config.yaml
stem: "single"
init: "trunc_normal_002"
beta2: 0.95
steps: 4200
epochs: 41.3
lr_schedule: "cosine"
Rows from block 6, named by matrix and row number. Each number is 500 + 50 x the weight over its row's rms, rounded and kept within 0 to 999. All counts start at 0. Numbers have three digits each. After the name is the row's rms in percent of the matrix's.
# c10: first pointwise conv (model.blocks.6.c1.0.weight, 384x384x1), inputs 165-219
c10.126 104:533524480500375494432519508433420499342530463508371518539543401447535555450464559456480497483475490455536536478488532509537581529476480471523453446368478492464446633
c10.127 106:501517458516459516319546510467415534457567521515532547498524456511502517370357510507363494445537496501514506519535513512381539530469508536508495492505479535540534556
c10.128 103:545508606520504483475506487570579505598418494502493578559483508570532448465611374514440556550487537508517542561575573528485480492545601549502535499442507504503523531
c10.129 101:469528384502398473459506437426456535446580523498428493487504428450491603394363547486526527474427499418455550516518622514537490562511485442547498444434465554432485537
c10.130 100:447459489587535442573513521485476556562599548570703488508484583433469450487493539503572575549511496521467523480483531576491502456454477466404517542585495524646525496
c10.131 099:463516574451462511543537442504508438501419462548460588508551480490464420521544446499523494539492540505481550560551539487633492523558532533560597463521501471509529515
c10.132 101:541554606472531463454527517576537509562429516518483517533486528581555510485522375504462538490458540522505546478504500508499381498443598544543537562468471485508540521
c10.133 098:460478437538553549546478468584518605572510575525624455485423581550549457602567482444522527509543490500439485495451490537449455563552480510449460479556533471569496468
c10.134 098:494528560477478498503516490488480428519395493537465562564555409517462520455511460506465456532521519513540527509521548471584453480502532525586534492496493466451492513
c10.135 097:523502561460463509435539487508511486528428490500429580604559469552491492475557455525455506533505514509525529552568521482501487518528550623552574500411502524463521538
c10.136 103:527505645540502486480524485554553508597439535509479589600451520556527512472530439501489559520443535541512566520534559515456448472530641548514497523457512538512560532
c10.137 101:554534606501522520451507512557514498577434519497463581614513514562529468434579417524445554560502550511509546558546569497485447480518646547537530508459497531515543528
c10.138 098:516517552492500528469546515510538499495450526512443620647546484562525489479584441514468497501494497481568559567586558498502496491546569632537577517412490513486527564
c10.139 103:485525440473374491480467457439462503386547409481392487475579417484558640464459608464521515493486437487475593478466533479560485571500488471556434459352481482451440558
c10.140 104:525528438518363475451475508435456496331564481511374504491546449451525550488424576452494498439475478485521519491495513502532573533451445472515462468370512517459455606
c10.141 100:472474530555558419569560527465455497523587527552604490515531545451463429509541549532540549543498445502485505446508517534567517452402517468467468555607515516624535461
c10.142 102:490490470485437470570553444425483455474597477531513472462517477445490468544533572489580496423495463417430515503522503428611486526436458513513522415491439489533445496
c10.143 101:545505578490451506447517495538541513541491514470463589627486481551503459476580420518462515508470527517522548560569508504435443469529576607507574546449479507538515531
c10.144 102:536605564474505546449454497586604511594391506418457543516503542592553424527623380461431512490518512474490492473525512533453380506533518470479532522447558433465524509
c10.145 098:461526576436508538593543499511545480508493533547495492458555504493508449589576449491487525522518479512467532485458557487616512534492515511529537510544533461481534459
c10.146 099:518477571424453449524506412440446388471453406533477477521544415484412415475490488465522477503522442403391516545573467457494520506520423460526574402454393446520402481
c10.147 099:451490374495484512380524444479501512478474533468458530534591335571472524445435480480463459515549545563506493512542488482553451574596493546569539481407476552380446506
c10.148 101:504470489492545538519462476597549575598499525507560523449468547559567483555592458447476592565548519507448473573516534547387466570587536540484525468499551484569507478
c10.149 099:451521556481510440567580508465459437496529507542523462454514478433431464517500539531527488503502446468460516428501480476689524445432492498492474512582492504518461457
c10.150 099:501498385527537498357554463485489484468530544484503516499531454533447507428429486488402524472536527518482489507561496471468460516532488508554570496468519563357524506
c10.151 102:497550577455491563437451484538557469568365451467404550529531499591509465537616427503445505470492534489457516516532525508473485523592505539518546484411534447438490523
c10.152 100:469466408483432431425471479502495496447476470454409556510628453530517472435530532527438441505446510500481503552529514519477593574583464597530553492405496533406437509
c10.153 105:470516460480512500521469464516501517444544514453487422358407475455471613541436531452502519451467483480446411445337511509471389538490482425509498499491454495465520407
c10.154 098:505558549480477501542532499486486436500452493534502585530570443499487539462486484507473447514522492485514520480513551472635474459485535537577518451529514488468488518
c10.155 099:464471537497533439551575546475477482502581566542567508515526525429436444490513517556501530543521459521509512469492518507567545397420519460473474560613522509581522439
c10.156 099:456565437546520579563484490521568505546474528460490434390424546506518510589531511476484514466492424466434476468407505542464472500506454435473418511540522490464505432
c10.157 103:572532643522518446478545533547497493564438505501465578567413532568508475503529408526483535517446525516495537496524547516443471467475630538526519501444479496529535550
c10.158 098:471515580461494472543564523440458417500557481560536479466534504442438468522501526480511483485513471486485545434536481445632565479452493463535497522539524499536505539
c10.159 098:492499566470472455539547513417439432500572459523536473444537476405451447536512508474526478512513461455427531464537459472643585493446465469500514489525493479556468477
c10.160 097:467436468439439502436443438487482469483430443476393613533593442473534458489549502525479506491546535478482498561542531557491574550588459534529596469442466463470469470
c10.161 099:534542553504482447515579520509492525509461512477476590530506461568492502518468455521433546557473458505460544534535541472516441493484656581543541482494468548553544519
c10.162 103:498527406499356511427554443443467454394557482538411504482550405442517551460457575464500502490506499460500522512506519486523516583476464478532510447355487523400453580
c10.163 100:469517378526469553471473445509559497457490508498402538486549387562513548449464515446516485471502520520464511506510489504499493571573470520590497475419503531367525482
c10.164 098:522500513444460564442521477509556506477420461520431609559633445517563511481544485505464484500521524489507541576520579558504540531583515560541575461451502501461471528
c10.165 102:542555648499518493466530514567539483550424487526467569564483519571530476470563389521450550494468514501496527511580536513491451450542611527525524543429508492483557522
c10.166 101:539521456503531534334537496481457472424539544485538462524516436506507523378432529452409501496541503572547570442522501501497471517500485448560524507412496538461513518
c10.167 100:506492481414424500418487444468487436453493463538362482517468460469483585519503551454466463466534510467526451490479439452535450558491452479497469491386464407513444560
c10.168 099:430570408549497574563453458541560474546482508466490444364448497517524547561534516463522505498465439439392459457444523530478505535499443417559414471524498468467463411
c10.169 098:453507576472494460560583514449445409474550498553533478495541475432403488489495533508519481489494450484466546429509476472639509449433497506483503502557481485524492468
c10.170 098:452501565483502464552598506447470444493581484536505467469548493439436460523517533509526505472501451464436523449514493458684529482432486478472489507563476480534490461
c10.171 099:481508371524446510397548420464466491481537482459420524513532400503472508440473553495492504471472541480505486514558514485517485562542490513563540488394493564339486467
c10.172 103:546475459508547533539444481577511587582557504479566490503489512559540508552575513500508561506543542549483473574497527547437578592572540575510530486511524491547490496
c10.173 102:452514389508434553451508425461503495426524479514417503478522370533495587448457535454494509509528523552472461508476510497556443578561508510612493477417512516390491490
c10.174 098:420534433530534548563427476534600529522523513494520449407405530567555488619545519443532535495483456461397428492423501534496486517503440468507458507547521477508504437
c10.175 098:461522573491504520575548480443528468511566493580527468462516487428462459559560513476541488484514449485437527465493464461644532478427479475490482530548523498510511507
c10.176 099:446495368468489577489412441502568499525429477454417514449528453585508541558496495521504465498534542495415472506430569512504462547586471516569490473516508510397504498
c10.177 101:487564556451488567472476510536590544562437496449418544516541508587557436549620452499441520453483518438460586476486564514542452553560513507547528474483537396442466538
c10.178 098:402521431506499549600446482548566513532538518494512448390452524534564495624553528436536558455468439443403432475403540542493527528481415468503465454531514496510470444
c10.179 099:482512485609538472508524568484425564541597538515612524508443536449416506430425527511511532527513546569527544461513499547425491436455552414424442555580505554592545491
c10.180 099:467500435549480498379534512506515525437535533450488506456543434487448558396479517451432492504477526528479524481523521494482543566533495482589542496377507542407508520
c10.181 099:432516384536492529442437423507552487432463485462410533422558422600458530497463489484472493471487515484400483510484530504461497541577453497604511497412517538382532455
c10.182 100:530512538428444515445449448488491471502367399524373530489544447549480513521555456520513508474505535505513539533472529468534501519577506572550510472434448401433486550
c10.183 100:482468464503497547383492476524520527417523520438483502481556398499500570378487529475406535534506494551509546502531528517455503560556499474575523497434532535368498487
c10.184 102:537545612473531540476454533596596536638431507459492527510476576538544402498592351456444564513482560515494479521522524530403376513505633476490543544478555436515538525
c10.185 103:552557637509499497474525529561514502576437507525463592598458516568539484463560415538455555506477538512533547518550556504496448464522632528513521524433500523492561515
c10.186 102:504571582452469610441454473549584533565384432468420536503526515551522421554660401489402521459468527470453524519527486507477495526562499499500546482438563453428511545
c10.187 102:481545563476515601479439492548604497536380453482422552481543482559534428550692446510469538494485499454426525563554563552504545546615457514538560473461546486488515514
c10.188 102:514546617463511525479474478576590504613381486476455541544550525575537420508646405507457550534486526506463535507580552531492473497560572539523535510427523453434521494
c10.189 099:508517506590544441507475537521445523556526561519557512535425540495441506458434479456533493533462626606539544470508513528424425469449598449451495575546498495570570463
c10.190 101:541533539525578420482473557541480517550492524492520495530404525485468469430431461486502493516481563574548500464489487527465419407413606438457527544505492503549542502
c10.191 105:484469497454467471551420476391473523513548355418529402452433483491489602538460553527518541509469522465470461531389481446562481602499483483511520470520485485552482464
c10.192 102:486558560448565550446448548537589577546470551416477476444503539555508475561562464473403519437518509505480440485403517481401398482512511467511459536576547409454585476
c10.193 097:459517537466458553510554485490546451553388479483469569554551483528485502498535467552515493551527491503487514530548493451592422510493579571553543461470483496459508505
c10.194 100:464572506515459574601470428518574478539532496499499464367462511499554492672610497454533538498452447418374497469456457515494496516507432410521480470448512478538479486
c10.195 098:494523445445564524477469510546554610501527505536438467493570467607562523550523557549460525454484521489507509532467532558540607590568482592518477504521450473469451526
c10.196 099:418492518482594423494543563510455526501500547477506500535475524521477498453454475580474487508489497536551480448448529499527488365451542527451397563591541471496537403
c10.197 099:426514503595539462634479529500538524571521531525643487470452566472526434568600491502598547553470474493438503471478534578522493424477489465434459510600497521611533466
c10.198 100:435491491584538438617512543504497564544526531552685493496494572459478435553545511498595563548483448524445518448477558567517523419453496467412459512582486514629510475
c10.199 103:448481480491566541389468529498477525486511494425469446470520467523553553440503508501412504460551574561529524491432499527420538501479503464497496529531534393447521455
c10.200 103:541499406499493523433532441470466491422540537473472424447464438509507593418449547447527473473582508519557485428455472471569444540414495458532508454456427545468540526
c10.201 099:432571436565442551536453477512586492452469479458431467382459502593520511532536516431519503459419476464393460477467521506499438555502464500559494458432496537447483429
c10.202 105:552575471551435487462525491389514490402509416493383558535477470478522546498471521477434455462448464445533523482515558503529601441416481449482460449442442485511481589
c10.203 098:498516513464468524485487450481567468505431490547458633579584458485522478497551474522478501504527511463490587539543597535500503508532537562537583468489466506465479517
c10.204 098:469503491485348470513580472384510440438567430475513514517533466493500462473419558505515500435499453415492432530484532426579498511469481532498520431467456540465463576
c10.205 101:502487638528459493461476506597553504581432499500484547557498550494529421483580338466464560524442503542479523487600571555410460442536612510454555510414503485476542507
c10.206 100:442538556498510477588538513476523477567474516561502487526540497521520454496597507580574529542472460495504495499483519483623483466471563573529466494560502469507516499
c10.207 102:502521378526406510366503459448530497424519523437396518510517409520491559369499522452449495477500531494490496544539523480497451552518498499551503477384505556402489521
c10.208 105:473441537487512425559454462447471466524478455460541462378435493415440466534441487477523469491435443455338507516540490468463457484528469397419561462550426518519505437
c10.209 100:456503418509501541414445456528549488432485513469352518463540411581519556466459532503464473424498511522468491538521478504486487547563481502580494484435499529377505471
c10.210 101:508543414505409475427475478436503473433560480462442547467497426485480585385462540450462505426451494453435490463493588472539479561522487427597519446398466518443490505
c10.211 100:435514508488498495702510502472523488539540507545509489444501509525490423599600528550637505493469448463427476465446504483611515410464506520469487511593476514514500473
c10.212 099:414525485599570493578471562555536530565431536485537516501401589527491443538552444511547516533459531555504495444472542537526386397465577439447475584567553524495570421
c10.213 101:522509548516491498507520518541530510564457530512482615585499488581530500501592454525473520576522491506523561574539586554468488482562587584521539498476489505577513517
c10.214 102:501531648519519512464506571593535533604438513495516527541495612505553374485594354447438556526500549527504513492564492543444439500496564496434541577461530459471557521
c10.215 100:505509393509474531394503453525527481435487517486424526478545409540559554394451551462443517443516503522478496504498478475499482569563465522570511464392474545390490476
c10.216 097:409514520460448515596547480463512512491505451561492487495523472561496533569519508521601515496457443481406443532454524478709450532507505549531532456454425512556443545
c10.217 101:472551574462480517551546510475532489548402513527469527507542485535532465485609463567522536545510492487483507536518515509604428478459587562541518491502484451463512469
c10.218 103:524494586570542462508519573550457512565436566481526517587421551533483507501471441552478552547471544570560536464508462566506437451458626464479522564506522522558594479
c10.219 097:488477480461454548460533463466486476487430428454452555562589416582501523476486449556452485536497538504525516526481516442517430590545553598587538492417464477470517580
c10.220 101:463567602476498587438461485535567501555357471459440548505512526557533437549638413472386569463478515468413532473529546519422482529566514483544531501465556453410548484
c10.221 100:499472461614502432591503526492459544575505542539670507490461559456469469474469473473563515574469526528475551491498546568444491469482507437415503504533480528638529508
c10.222 103:489493556576550483477488559582462539557490589457547532519445604464448456489439479504487538473509572583522499455519474513440413429452598423456531613524545538504624492
c10.223 101:479567535500490496545571521480508499543474514550488525516558486517493483483544519561544502540507479480489513468526522485677462464446543536553445532554529484492538473
c10.224 099:537521479552464452503560538475447524508495474440544577575428470560440459496433447533484436531449486507489518567548489474397472499518634523538571544438477576589505540
c10.225 100:460555553476501577516525478529579513522375493533430558549540506573514463482595422462483503500500525505473534527541524454572430513565559582582548523453544465426526497
c10.226 099:442495554486501475601572520445513475515532515557515490442526501482479498526562545539590512484453429399431479470478482472630490432453503508438477499566467522531498461
c10.227 098:446479498590530439587537542479493521558539530553651514478459569484504428536533513500588571583474452478466513460504517533522479407445504460404463513596505505628532488
c10.228 100:456524528543582424512509589532438500522456560490522484519399541485450466428456464524488513492498535585551481440464517523519415384423589456442463582590558506514573428
c10.229 097:472509531455467551456514468476547450528394469516453638562559423474491494471563481487463468489548536480491547536607537534521473510555506542548571448506472498476506532
c10.230 100:511500492605544447528490587544412500544488562519540509532422559491445498449436494532535517478445577595557493464483460537457409412445589420437520540528541532550585467
c10.231 102:484525579484518572461468509596599510590380525490456560527540548530574442526626385440426556517478521510495508500548560527468396488588540552510529511440555456456509485
c10.232 099:501505462561400441427510510437450519409604492492492542525514475483482519431366521501447515414443494482503518521529534510449580520432517518485497495451486575461478567
c10.233 100:427482571507510462613540554476526530547526539542544477506495519490524435525586526564601495543475439510455496458462484479623501426441528521471437534601509486573509486
c10.234 100:442502414474458461593480450448513509504607478556501436450504505483534500551538552464603522379493473383444413454468500460635464528461392502519488430528444488540423519
c10.235 097:534491501457459520460519480463525518473529412532444532575555431553505474444482540537469495482469524477527487578505550472482566552581526633493552514421503480466485562
c10.236 100:482556570448487539512526502520546471538406531530447545529545500556506451490582466540528514530489511509487542505508535481574447470492572562570511467474515448433515505
c10.237 102:464503474426584501397459499521533524524452550357444456460478482574518532490482448548415457519571493563521482433358461458521329483481543491522436515547500406424494460
c10.238 099:552507559486528543467532507555535515541490518554498596632539481582511484491595462527470534528559529513567557592585576544450556516579531635513543512479504510534506566
c10.239 102:458451490498440503506461433441547541472442423410454484441398483478485538513546413501484486488502475456496445502430483396445404494465485452463477516511506434408526440
c10.240 099:448533585429431566535508439515521481508445491565446512471505473505476420592602455506542495500507531494398559525492439515547419510523509515520511507447500426493476521
c10.241 099:448588448537493573512426460486587494482425494453477465406429508566529514599532469466477509494441471461385469496435498488476428541512491427510472501548556515452540449
c10.242 098:461502506610513424574528535501491538533547550525661524500471559450465439475503520531518574579456434525444506478502529562538503414435531447384454560612509528641526470
c10.243 098:524488402558459484397491500436523492423540474510451536517596453561579509455415544550370457459487503487531489542494491497535575566519489549513470463430479539404448547
c10.244 101:526510649533503514476540521528529491554436544476474635597496492536513497470565439533445526548493477495518553556552544530479457462494606520491544524448496517560559521
c10.245 101:476517447523370439461465482419461513381566462450445520499523446500513538409363553480428516434394476454494514533536590485481564500524500448493538465459508544443506528
c10.246 099:415553508545503526648473494505594496515497529496513508417460543552537414601595475458594512482456412452382468450491511510564488442490467444481480487541536505516516427
c10.247 101:441578554469491564443488459493588497491418501473415569540490462516496417553612475480453511453474483470441507573552527527488513551585472545515575484448511488453475488
c10.248 098:472489555452499562493529406484497378538387433459497539512497420488425447511547468491508471557542540510490551546541473472539452570596543496486635456482509513548519475
c10.249 100:462536388555451542465462429515541502438495520449369550455518393547482537435487502427494494438477500500470482526506536480465483561542511512593506490405522537397501459
c10.250 099:517446401478491520384515447493513466424476519442483528487523429494491503402428469448479482463547532513523463474552532443453463524549465521546512477474484542347523498
c10.251 099:474567512458521573431476501505588524475422469525395537516606462563549475528579492512443548446494511463421542546546585570510542577574459583556524486461550522421474522
c10.252 101:561492533548509487503474529568529535597469530528552605536463527550521461500547447491485547566470507511462556570575599562455509507566572542487552500471489535577518529
c10.253 097:492546562440516526443527488511539460533421485508416611595568462550500479477588457543424492518532529508540550569583546482496470506592560598561545490445507475462507547
c10.254 104:511508431507350471418494473417476493328577459481383550483545415487554522426442569467451497442467462484520525542504527490520582552516465478523469451388479501428456553
c10.255 099:505518448564391467426489514400479495394607481499472530519524488464513492457395584499435504443438491444522527528508528498504616518481503513494487473457476548462449576
c10.256 097:498525540447458540441522491505558494508470501530421579612579481585536519474571466518426495505520535504519565539548571525501493533541547599582571483422509514416527544
c10.257 098:367540448566533545625420494509591536540474528532529457437414566553558459628563519459553559498495492470433452519414508524497458564508476503463480492542549497526503406
c10.258 098:435513469483460542625512449520578531511527499557487423447532530543593451611569503512598533502487457475412482475455481543580515527505446566514514477463487455526454529
c10.259 098:465512548459475565477516476473569476491373484485453609577588461523533503468567441480468479541533552492488541559570532480547433513551554570571581470422501527456522537
c10.260 098:382577493537544594546449478552594517528419537489491471459418550554543468592596497468511544483453497494450488491389533528496408478482487475488451524516560485433517441
c10.261 099:470509519593563436529484575535429514547451557475508485532409543503429475453446464513542518503446612582557526435490522541488359403449585425457495573585524512512571455
c10.262 098:442511550496534441543574548492500529518589530523544499505505535477455484468552553574508507551473445487464471459494501500559557395428520515477408568621485499563528450
c10.263 096:474613528524474591555488452498558471495443484499455478428475509520505466610565476440505525511459458460427519489471476509514479525511477464542517484532528497518519543
c10.264 103:502575424545414440442499472401465469444592480474441502464468429449419563422454526469461541431468504462522465499562499475515496517454505422570543424440457574467505494
c10.265 101:460547619510493574482486521553619498564379524480474539492498553512527372515610373452426552504511481464464510507578514533450399484557507483451533512457532474445531515
c10.266 101:427520527560534479625515553514520564545454543531589517495506580490511411532558499539563548574468419508422512475492528553572498420446516476445470549604523501617509479
c10.267 100:454562611476491525602520498500523458562418518527505511478506529469494403527551478556573507568493497495478551503493497499627482452468540482491481514545536488515576483
c10.268 098:450489507523593457491527555511452519552450569438537500516458576521444496410438436532499489539523497530530507477449527505537384390474554428452438579622514532502574462
c10.269 099:547481554537491481518531467469516472524472528441547576582464473535444418493540440562499519558551454519497546598581503498451475474519566539458612514479506586580533492
c10.270 109:453472570459454451505451439445504422492470423448506495364482430407458513511495458470500537488447497400314533494536520441464484556550474433503578423510480525468512475
c10.271 103:553553685517492500478563542551509507589461528511500586605517516521502492452554439506451504531478546520513588508575585553451466425488580531499519540456520526524595525
c10.272 100:485475573545523538504478509563568552583427517470538536487463560523511442519560438414476542520530510502455500545533557549366442508575537458433514502479526498550519493
c10.273 100:470478511613508404602500536507471516542483534542638533511461578467462432456485469487549538569458494524471518480511531574470497434453514403408479514585497537643534485
c10.274 102:534520391510398530403495430425490474417557526481412531512522400456479552403478549469480479475509515488508489497533521434491444532472480489545543460392474526446459557
c10.275 103:401397502463520532459454487457526548521459444353547481430395493466491443529521435492435539517465514552459461515435460425411440490542521476406523553532522455527504434
c10.276 097:468525395494418467463506424417488498440539500423499492461470411459400558471482509449455504466527539452518466534520507454487449579476483424573585421467468562435480492
c10.277 096:492513561457459503493556495488484464509394481506465566577522488558499478461495446575474487523473517498526508545520496413559424491467600565543526479457488517481523534
c10.278 101:414495551526538448636539535445512528524538534534559486496510567464485432517590535559596524547484449504452507463473505508579505425428485495461442536620490530611496453
c10.279 099:472517570547520450566566551515509512537491556529557521556524523524479467482504515601540510568487427517470561517512496511565502461464598539482520565532499531544546495
c10.280 100:520497604530493517488531537569548524574452533509499604606526526563528483490544430520474551555491491540548580567556583546503481478500624567502553543459516552539564562
c10.281 102:449394483507465444440467516442544523521472437412514499483476499490452469462465446483444496457415452461459457486509521418455493450511487472448484523494464528425543443
c10.282 098:421510549490481496612536503438487448507513486530519477442519491478462438540541528526570488501494448492442501482505456449693462467450511508456500514560483504507496476
c10.283 097:505460477388421506405488457490521506472439461511388579543582411575527507501563461561469491513556557516516516546504536523483463580559525629557567457432453470447453578
c10.284 098:434516585501469544615518447460525468530474441539491466440513469449467457525560489499550527485503504490454497499478500446597508465455501511524532486492524504535529484
c10.285 098:508491470445431483448554502461473505491498478424474561603495454546440405484478433529481457473505508466547469562522462424406467549497541562534544520421484538519543538
c10.286 100:449494579440525570406459526557550521540408531473415547580516506548535478488546416524388517464508523521508522506538527500446400504564557513512505552482525415428540523
c10.287 100:515520619507510535433554540554559505544478528535463617594514516530518497466581423497444529539483511522532573539553575532488473437509625562501522550476524499517553518
c10.288 099:470465463604483426570524543486445546517552531514662529514467543460475460416475497487569541561458508520471545505504600548468485439470496427384506503556511559596541498
c10.289 100:427503512586564453522513573552433495540468551479543477530403570474442453410466450534509537498470558559532484453456535550506421406445566480391464590590553524520581440
c10.290 103:498469399517496512445465459454496524467503515506515507341500433492563548438399475487448438460539469471472483435345543485502501522476460407494478458533466504368504513
c10.291 099:613551506473495436499461476516524491478568415537487472474500463501428544462502566509484526366388508463503508428520568537518522417522525455488505519496415508429476535
c10.292 098:416578407550439561585450449477573495465459473482451537388475458526519546523506533458580534496423488440401507499462553486539504527503468485602469428418500518452469460
c10.293 098:452474320546445491588474483511537525458587420533482488518565458522533488527475641522613477432479462463484487507426529556567600499529472558475467447434513517435442488
c10.294 099:532531602429496534444534541546536527530470528501443566671580528537557464452575433541429507509504535520549617539580565511465495504544584584568531537412515492472493568
c10.295 099:453511537612564421547517585529409504536425554515533506553417557485454470417443461534525533504472563595546491454516510533501419386414567434433501561576517547550588465
c10.296 099:501568558477518549406492512528550498534384504497413547562544498580539534488553428544400519493499560502563531528533540490495412531537586579626517526477497454393540510
c10.297 103:478534444517406466460482476416473499358565438488404526515575464455550587443423602503495503500459449465475568477490519463532578493453479462490441444417492460474454600
c10.298 103:540504424525381479408481506402466497323579449489387536528549445499529509448407611500453481448468443441507518524496525509525608499479457494489444464387450495473438564
c10.299 100:533475463619491480553541527473481586552512522519668515491458553460500471472465475495563546588460507525460530493493546575411512479454475428444489527531510547601510500
c10.300 099:428479548433511427442480525478487485559420447396490454528426537521468469518497392564451505506428520547498479505436452424471367494517526519435538533473487463441520470
c10.301 101:477439558487534418549439464444460470500469471386550440412474530436400441533448399545489414536501445487345493477495483410460459513536510398447553509560427513526543462
c10.302 101:507581530492532587521496483498535444549399525465474568489511489586480486550550444511502453470477544503481522472420471461556385508486513505567502502524506490394525502
c10.303 105:515506399510400492437476430420488437387536478453382542481527394480520531372481536427465489480517473436494534513493536441526489561444485484531536411379483511468458539
c10.304 100:419490493533546471518518549547511527568441581465546488539428569481482536432467472513546493544485521557557490507418524532471424405472576491407427570612536498515542427
c10.305 101:584522667478513482420521545534479507535456503495484556672522536557528504453511401523430511498460553540573601523577567503470457498526621558542503537407505494492545567
c10.306 103:435483424528487480474447461515505488417458463456434465420477466546469522442472554530491521454492523494442442519428491520431504521555451496540445499471522452420483419
c10.307 102:496548585460476554545553482502523470548394490536454520534528481535491449490586451542523528508479541517515514493481500453596444471474602549560498507492496461447520488
c10.308 097:598486583466477486421503491477517524537547480458485586589547491595464415470535452553401522498529505504512524582563543494431592537536567600503535502423517517484461573
c10.309 101:591517680490517512417539545545529506555427517531489550607493499580525492473551417527393536502486534535534577498566614523477478451529586538539507543431489471487541506
c10.310 104:526527444530363487431489498399492456361568439481368561478546415468521524443439593479447497460492471471509533532516549506513598561463463476494490425372488528473452573
c10.311 100:460474378483492554412439473490565516453488539475449520425544448490515553381446492467404493467532494541500471501472519501474502556546483496523495495466528513381545488
c10.312 098:432577436510482602578515453509538507493459484531447448430456484549546507626533504476549512518495506458413479479421465496486496521505469509570462477490507496508460514
c10.313 101:500521506466458561503515474448514495527451463529434540540581492580527497502538431543513411525513496526516529495455557448605449493530532594599460438506464471465488575
c10.314 098:558516563443505540436506478549563503485443503541447630620610489488550476483539496468453504466489509489514602531617621528491509483565543553553566502459517520486497561
c10.315 099:456453384539571493474515543423531515489428528427510455469488437564568528516454478562456525527530448511502578454329518487509494480495486488535332525531457432438527490
c10.316 099:507540417464517551419432467499519510550440556456434491416511485575497550548456471515434473449537560527510482479382482487481379550504512501574444497574481472358542473
c10.317 103:403556556512563535480436527536532480580379559460485449481382579507486454532567427496492513484500552524539446426441473527512330436485537426458499565535561457451576449
c10.318 102:532539527523532513458491528547526520542494534448554482470434558470497462570513455406459533488467541515469504500472481541395368525498510408491481549499524490495554502
c10.319 099:485527626455497524515540465491510414538410509492427507558534449467458413477575468534508474523534545522520535556559447455576464476508545554521594508503513514492522489
c10.320 097:521457583443449447408520512471472461479473443461459555608478453580472449435520336515436521507507517469551565511530501463413461505502551550475523498372446477528477550
c10.321 099:410490493515514455652538520471517515565581502585610488464482551495509443549578541544662555527490457458449464475477517534578518440454484526438472504617461519597507459
c10.322 101:448464469588539423608514522476493534557521524553693524482468551473502429507487485534580525595500479494463524483507567541507527435481473477395497482583469510665502506
c10.323 099:485472472631489440586506532482468574544514520511713515505484569455482470477479474491564550576464510510477504508523536563435496459448536451416499486535484554646508505
c10.324 098:489507476656496420543509552507413518529514534490602555528431569476468438408409481484551533539485534538497539479528519575430467414443540412430507522543537560591569489
c10.325 098:432498546495424539583533412515496447555487496538503510485522492520493444544555484493602497502507469442401548512468440502558452479488501494463495479453472489522504542
c10.326 104:500530396534358514474480453461497483398575471493354537453545396475518534471479578439516481460494487475493501532510482483516547584507452452558497431347521525449435524
c10.327 100:473475414479489569360490428479502495517514484447488535462565410548524529470477532471385534519537569557510505512493519486399473558576535550555547487434508491405530490
c10.328 101:546578612443565538408501552546521530534483539499512450489471544460504457490518432463408537442490581581531488457501493508414350475481558486448533607555520444448564543
c10.329 099:428473495593521403594549524466496536551528530557643535514525546481470415477524494541579539562484437492447507470519541553573508385466517465442466514565481537657512491
c10.330 099:451565445538481583583412491504580502536489482492475470391456499550530509554557495468549515479443490442387514511433578495479426551499477472530463436475532506476499468
c10.331 102:509426370470500509404482441508494478542462523469443448508507408583546522440406494561425424531551509553490545500393487466538365587513503535574485491449441498410502504
c10.332 103:491499418496362477472481448426492461369531461460388541498549392456525560394440579448467503471491482452477524524490532464503539554487466478498492409368497500442461553
c10.333 100:431490536472512491627550489485505474545481495526497485478491472508497448538556530539609505493485453441450473480466463466627479433453513520450464488552458506504483476
c10.334 101:461507554504464553609553452495553451532457490542497513483508502516500435550565520506604543516536496485438504456451486481627469428465523519492435460528468504503539480
c10.335 104:469536657436572514441513540589486527546414517495456463589498531535528447488543395536443507501471541534547536483516496467493412454498606556498519582457492462460560496
c10.336 100:529510495548534573494531508506553530544487574456560486459441552511506502557510470456477525524493492484461491458481525512372419542518518436515454511538523532524531509
c10.337 098:471501478618578440570496557528437538554447536498557527524433577488440462437464481505560532537482545574516513470500528563489427421458574450393474568615528524549576469
c10.338 100:518481463593473472516525545487459540515565496476625533528500513428468490411429506534529546573476505534500567492521548550421562442431544448422460513524505574554530505
c10.339 101:448503443488391478561441472432504542473542361432505522427485460414478614457407556515511531546420468469455556540439629444521542535486515445522491452509540522448505510
c10.340 100:424541445520494527648478475527583495545539472545513488406480513548560485586554548440638548484481460402402437450476516522561531513514403531520466459506491493509459490
c10.341 097:445509589457445565531535402453476370519378451476503525509477420450405426529549454480530468526564526501510566574547446440541442533550531484492594471511477516561544486
c10.342 100:490536640468520520518547531505505421537366529505476502550528496543466438478544440580518485537483495513547522513491479436584448466444596545514489499516500467510537478
c10.343 099:589510707500522474462513523553530472519455512473509544585477545523481390459566389516431492513522493534510576520628546491437495455535558527485569550451529519552544537
c10.344 100:506542601469521502534537494512500414555337532491434510553511489531467443482557423584511518506515515546510527535513500435579427461499563540540534491510511451465548475
c10.345 100:476515504552547551490509520521558524549477553479547475423446586504508454549515471420503536492467526510412496458475541491383429546534518412496461526541531515478539504
c10.346 101:446441392530385514509489457425484496426541460427439568431543429467540565398365580521506523531485448450432532490439579487502518538484492484507441432425474523428477508
c10.347 099:462499574458530523558564466492449360540380490467472509519499447491382482484552465509520463538563487507498547520499480431601445477485589489532518483546514477498560485
c10.348 098:445568434535459567493408441469583463541485513434417501411523467589536488582527503491535475478434498469411484467447476478543444577481500502588497443472492503416513473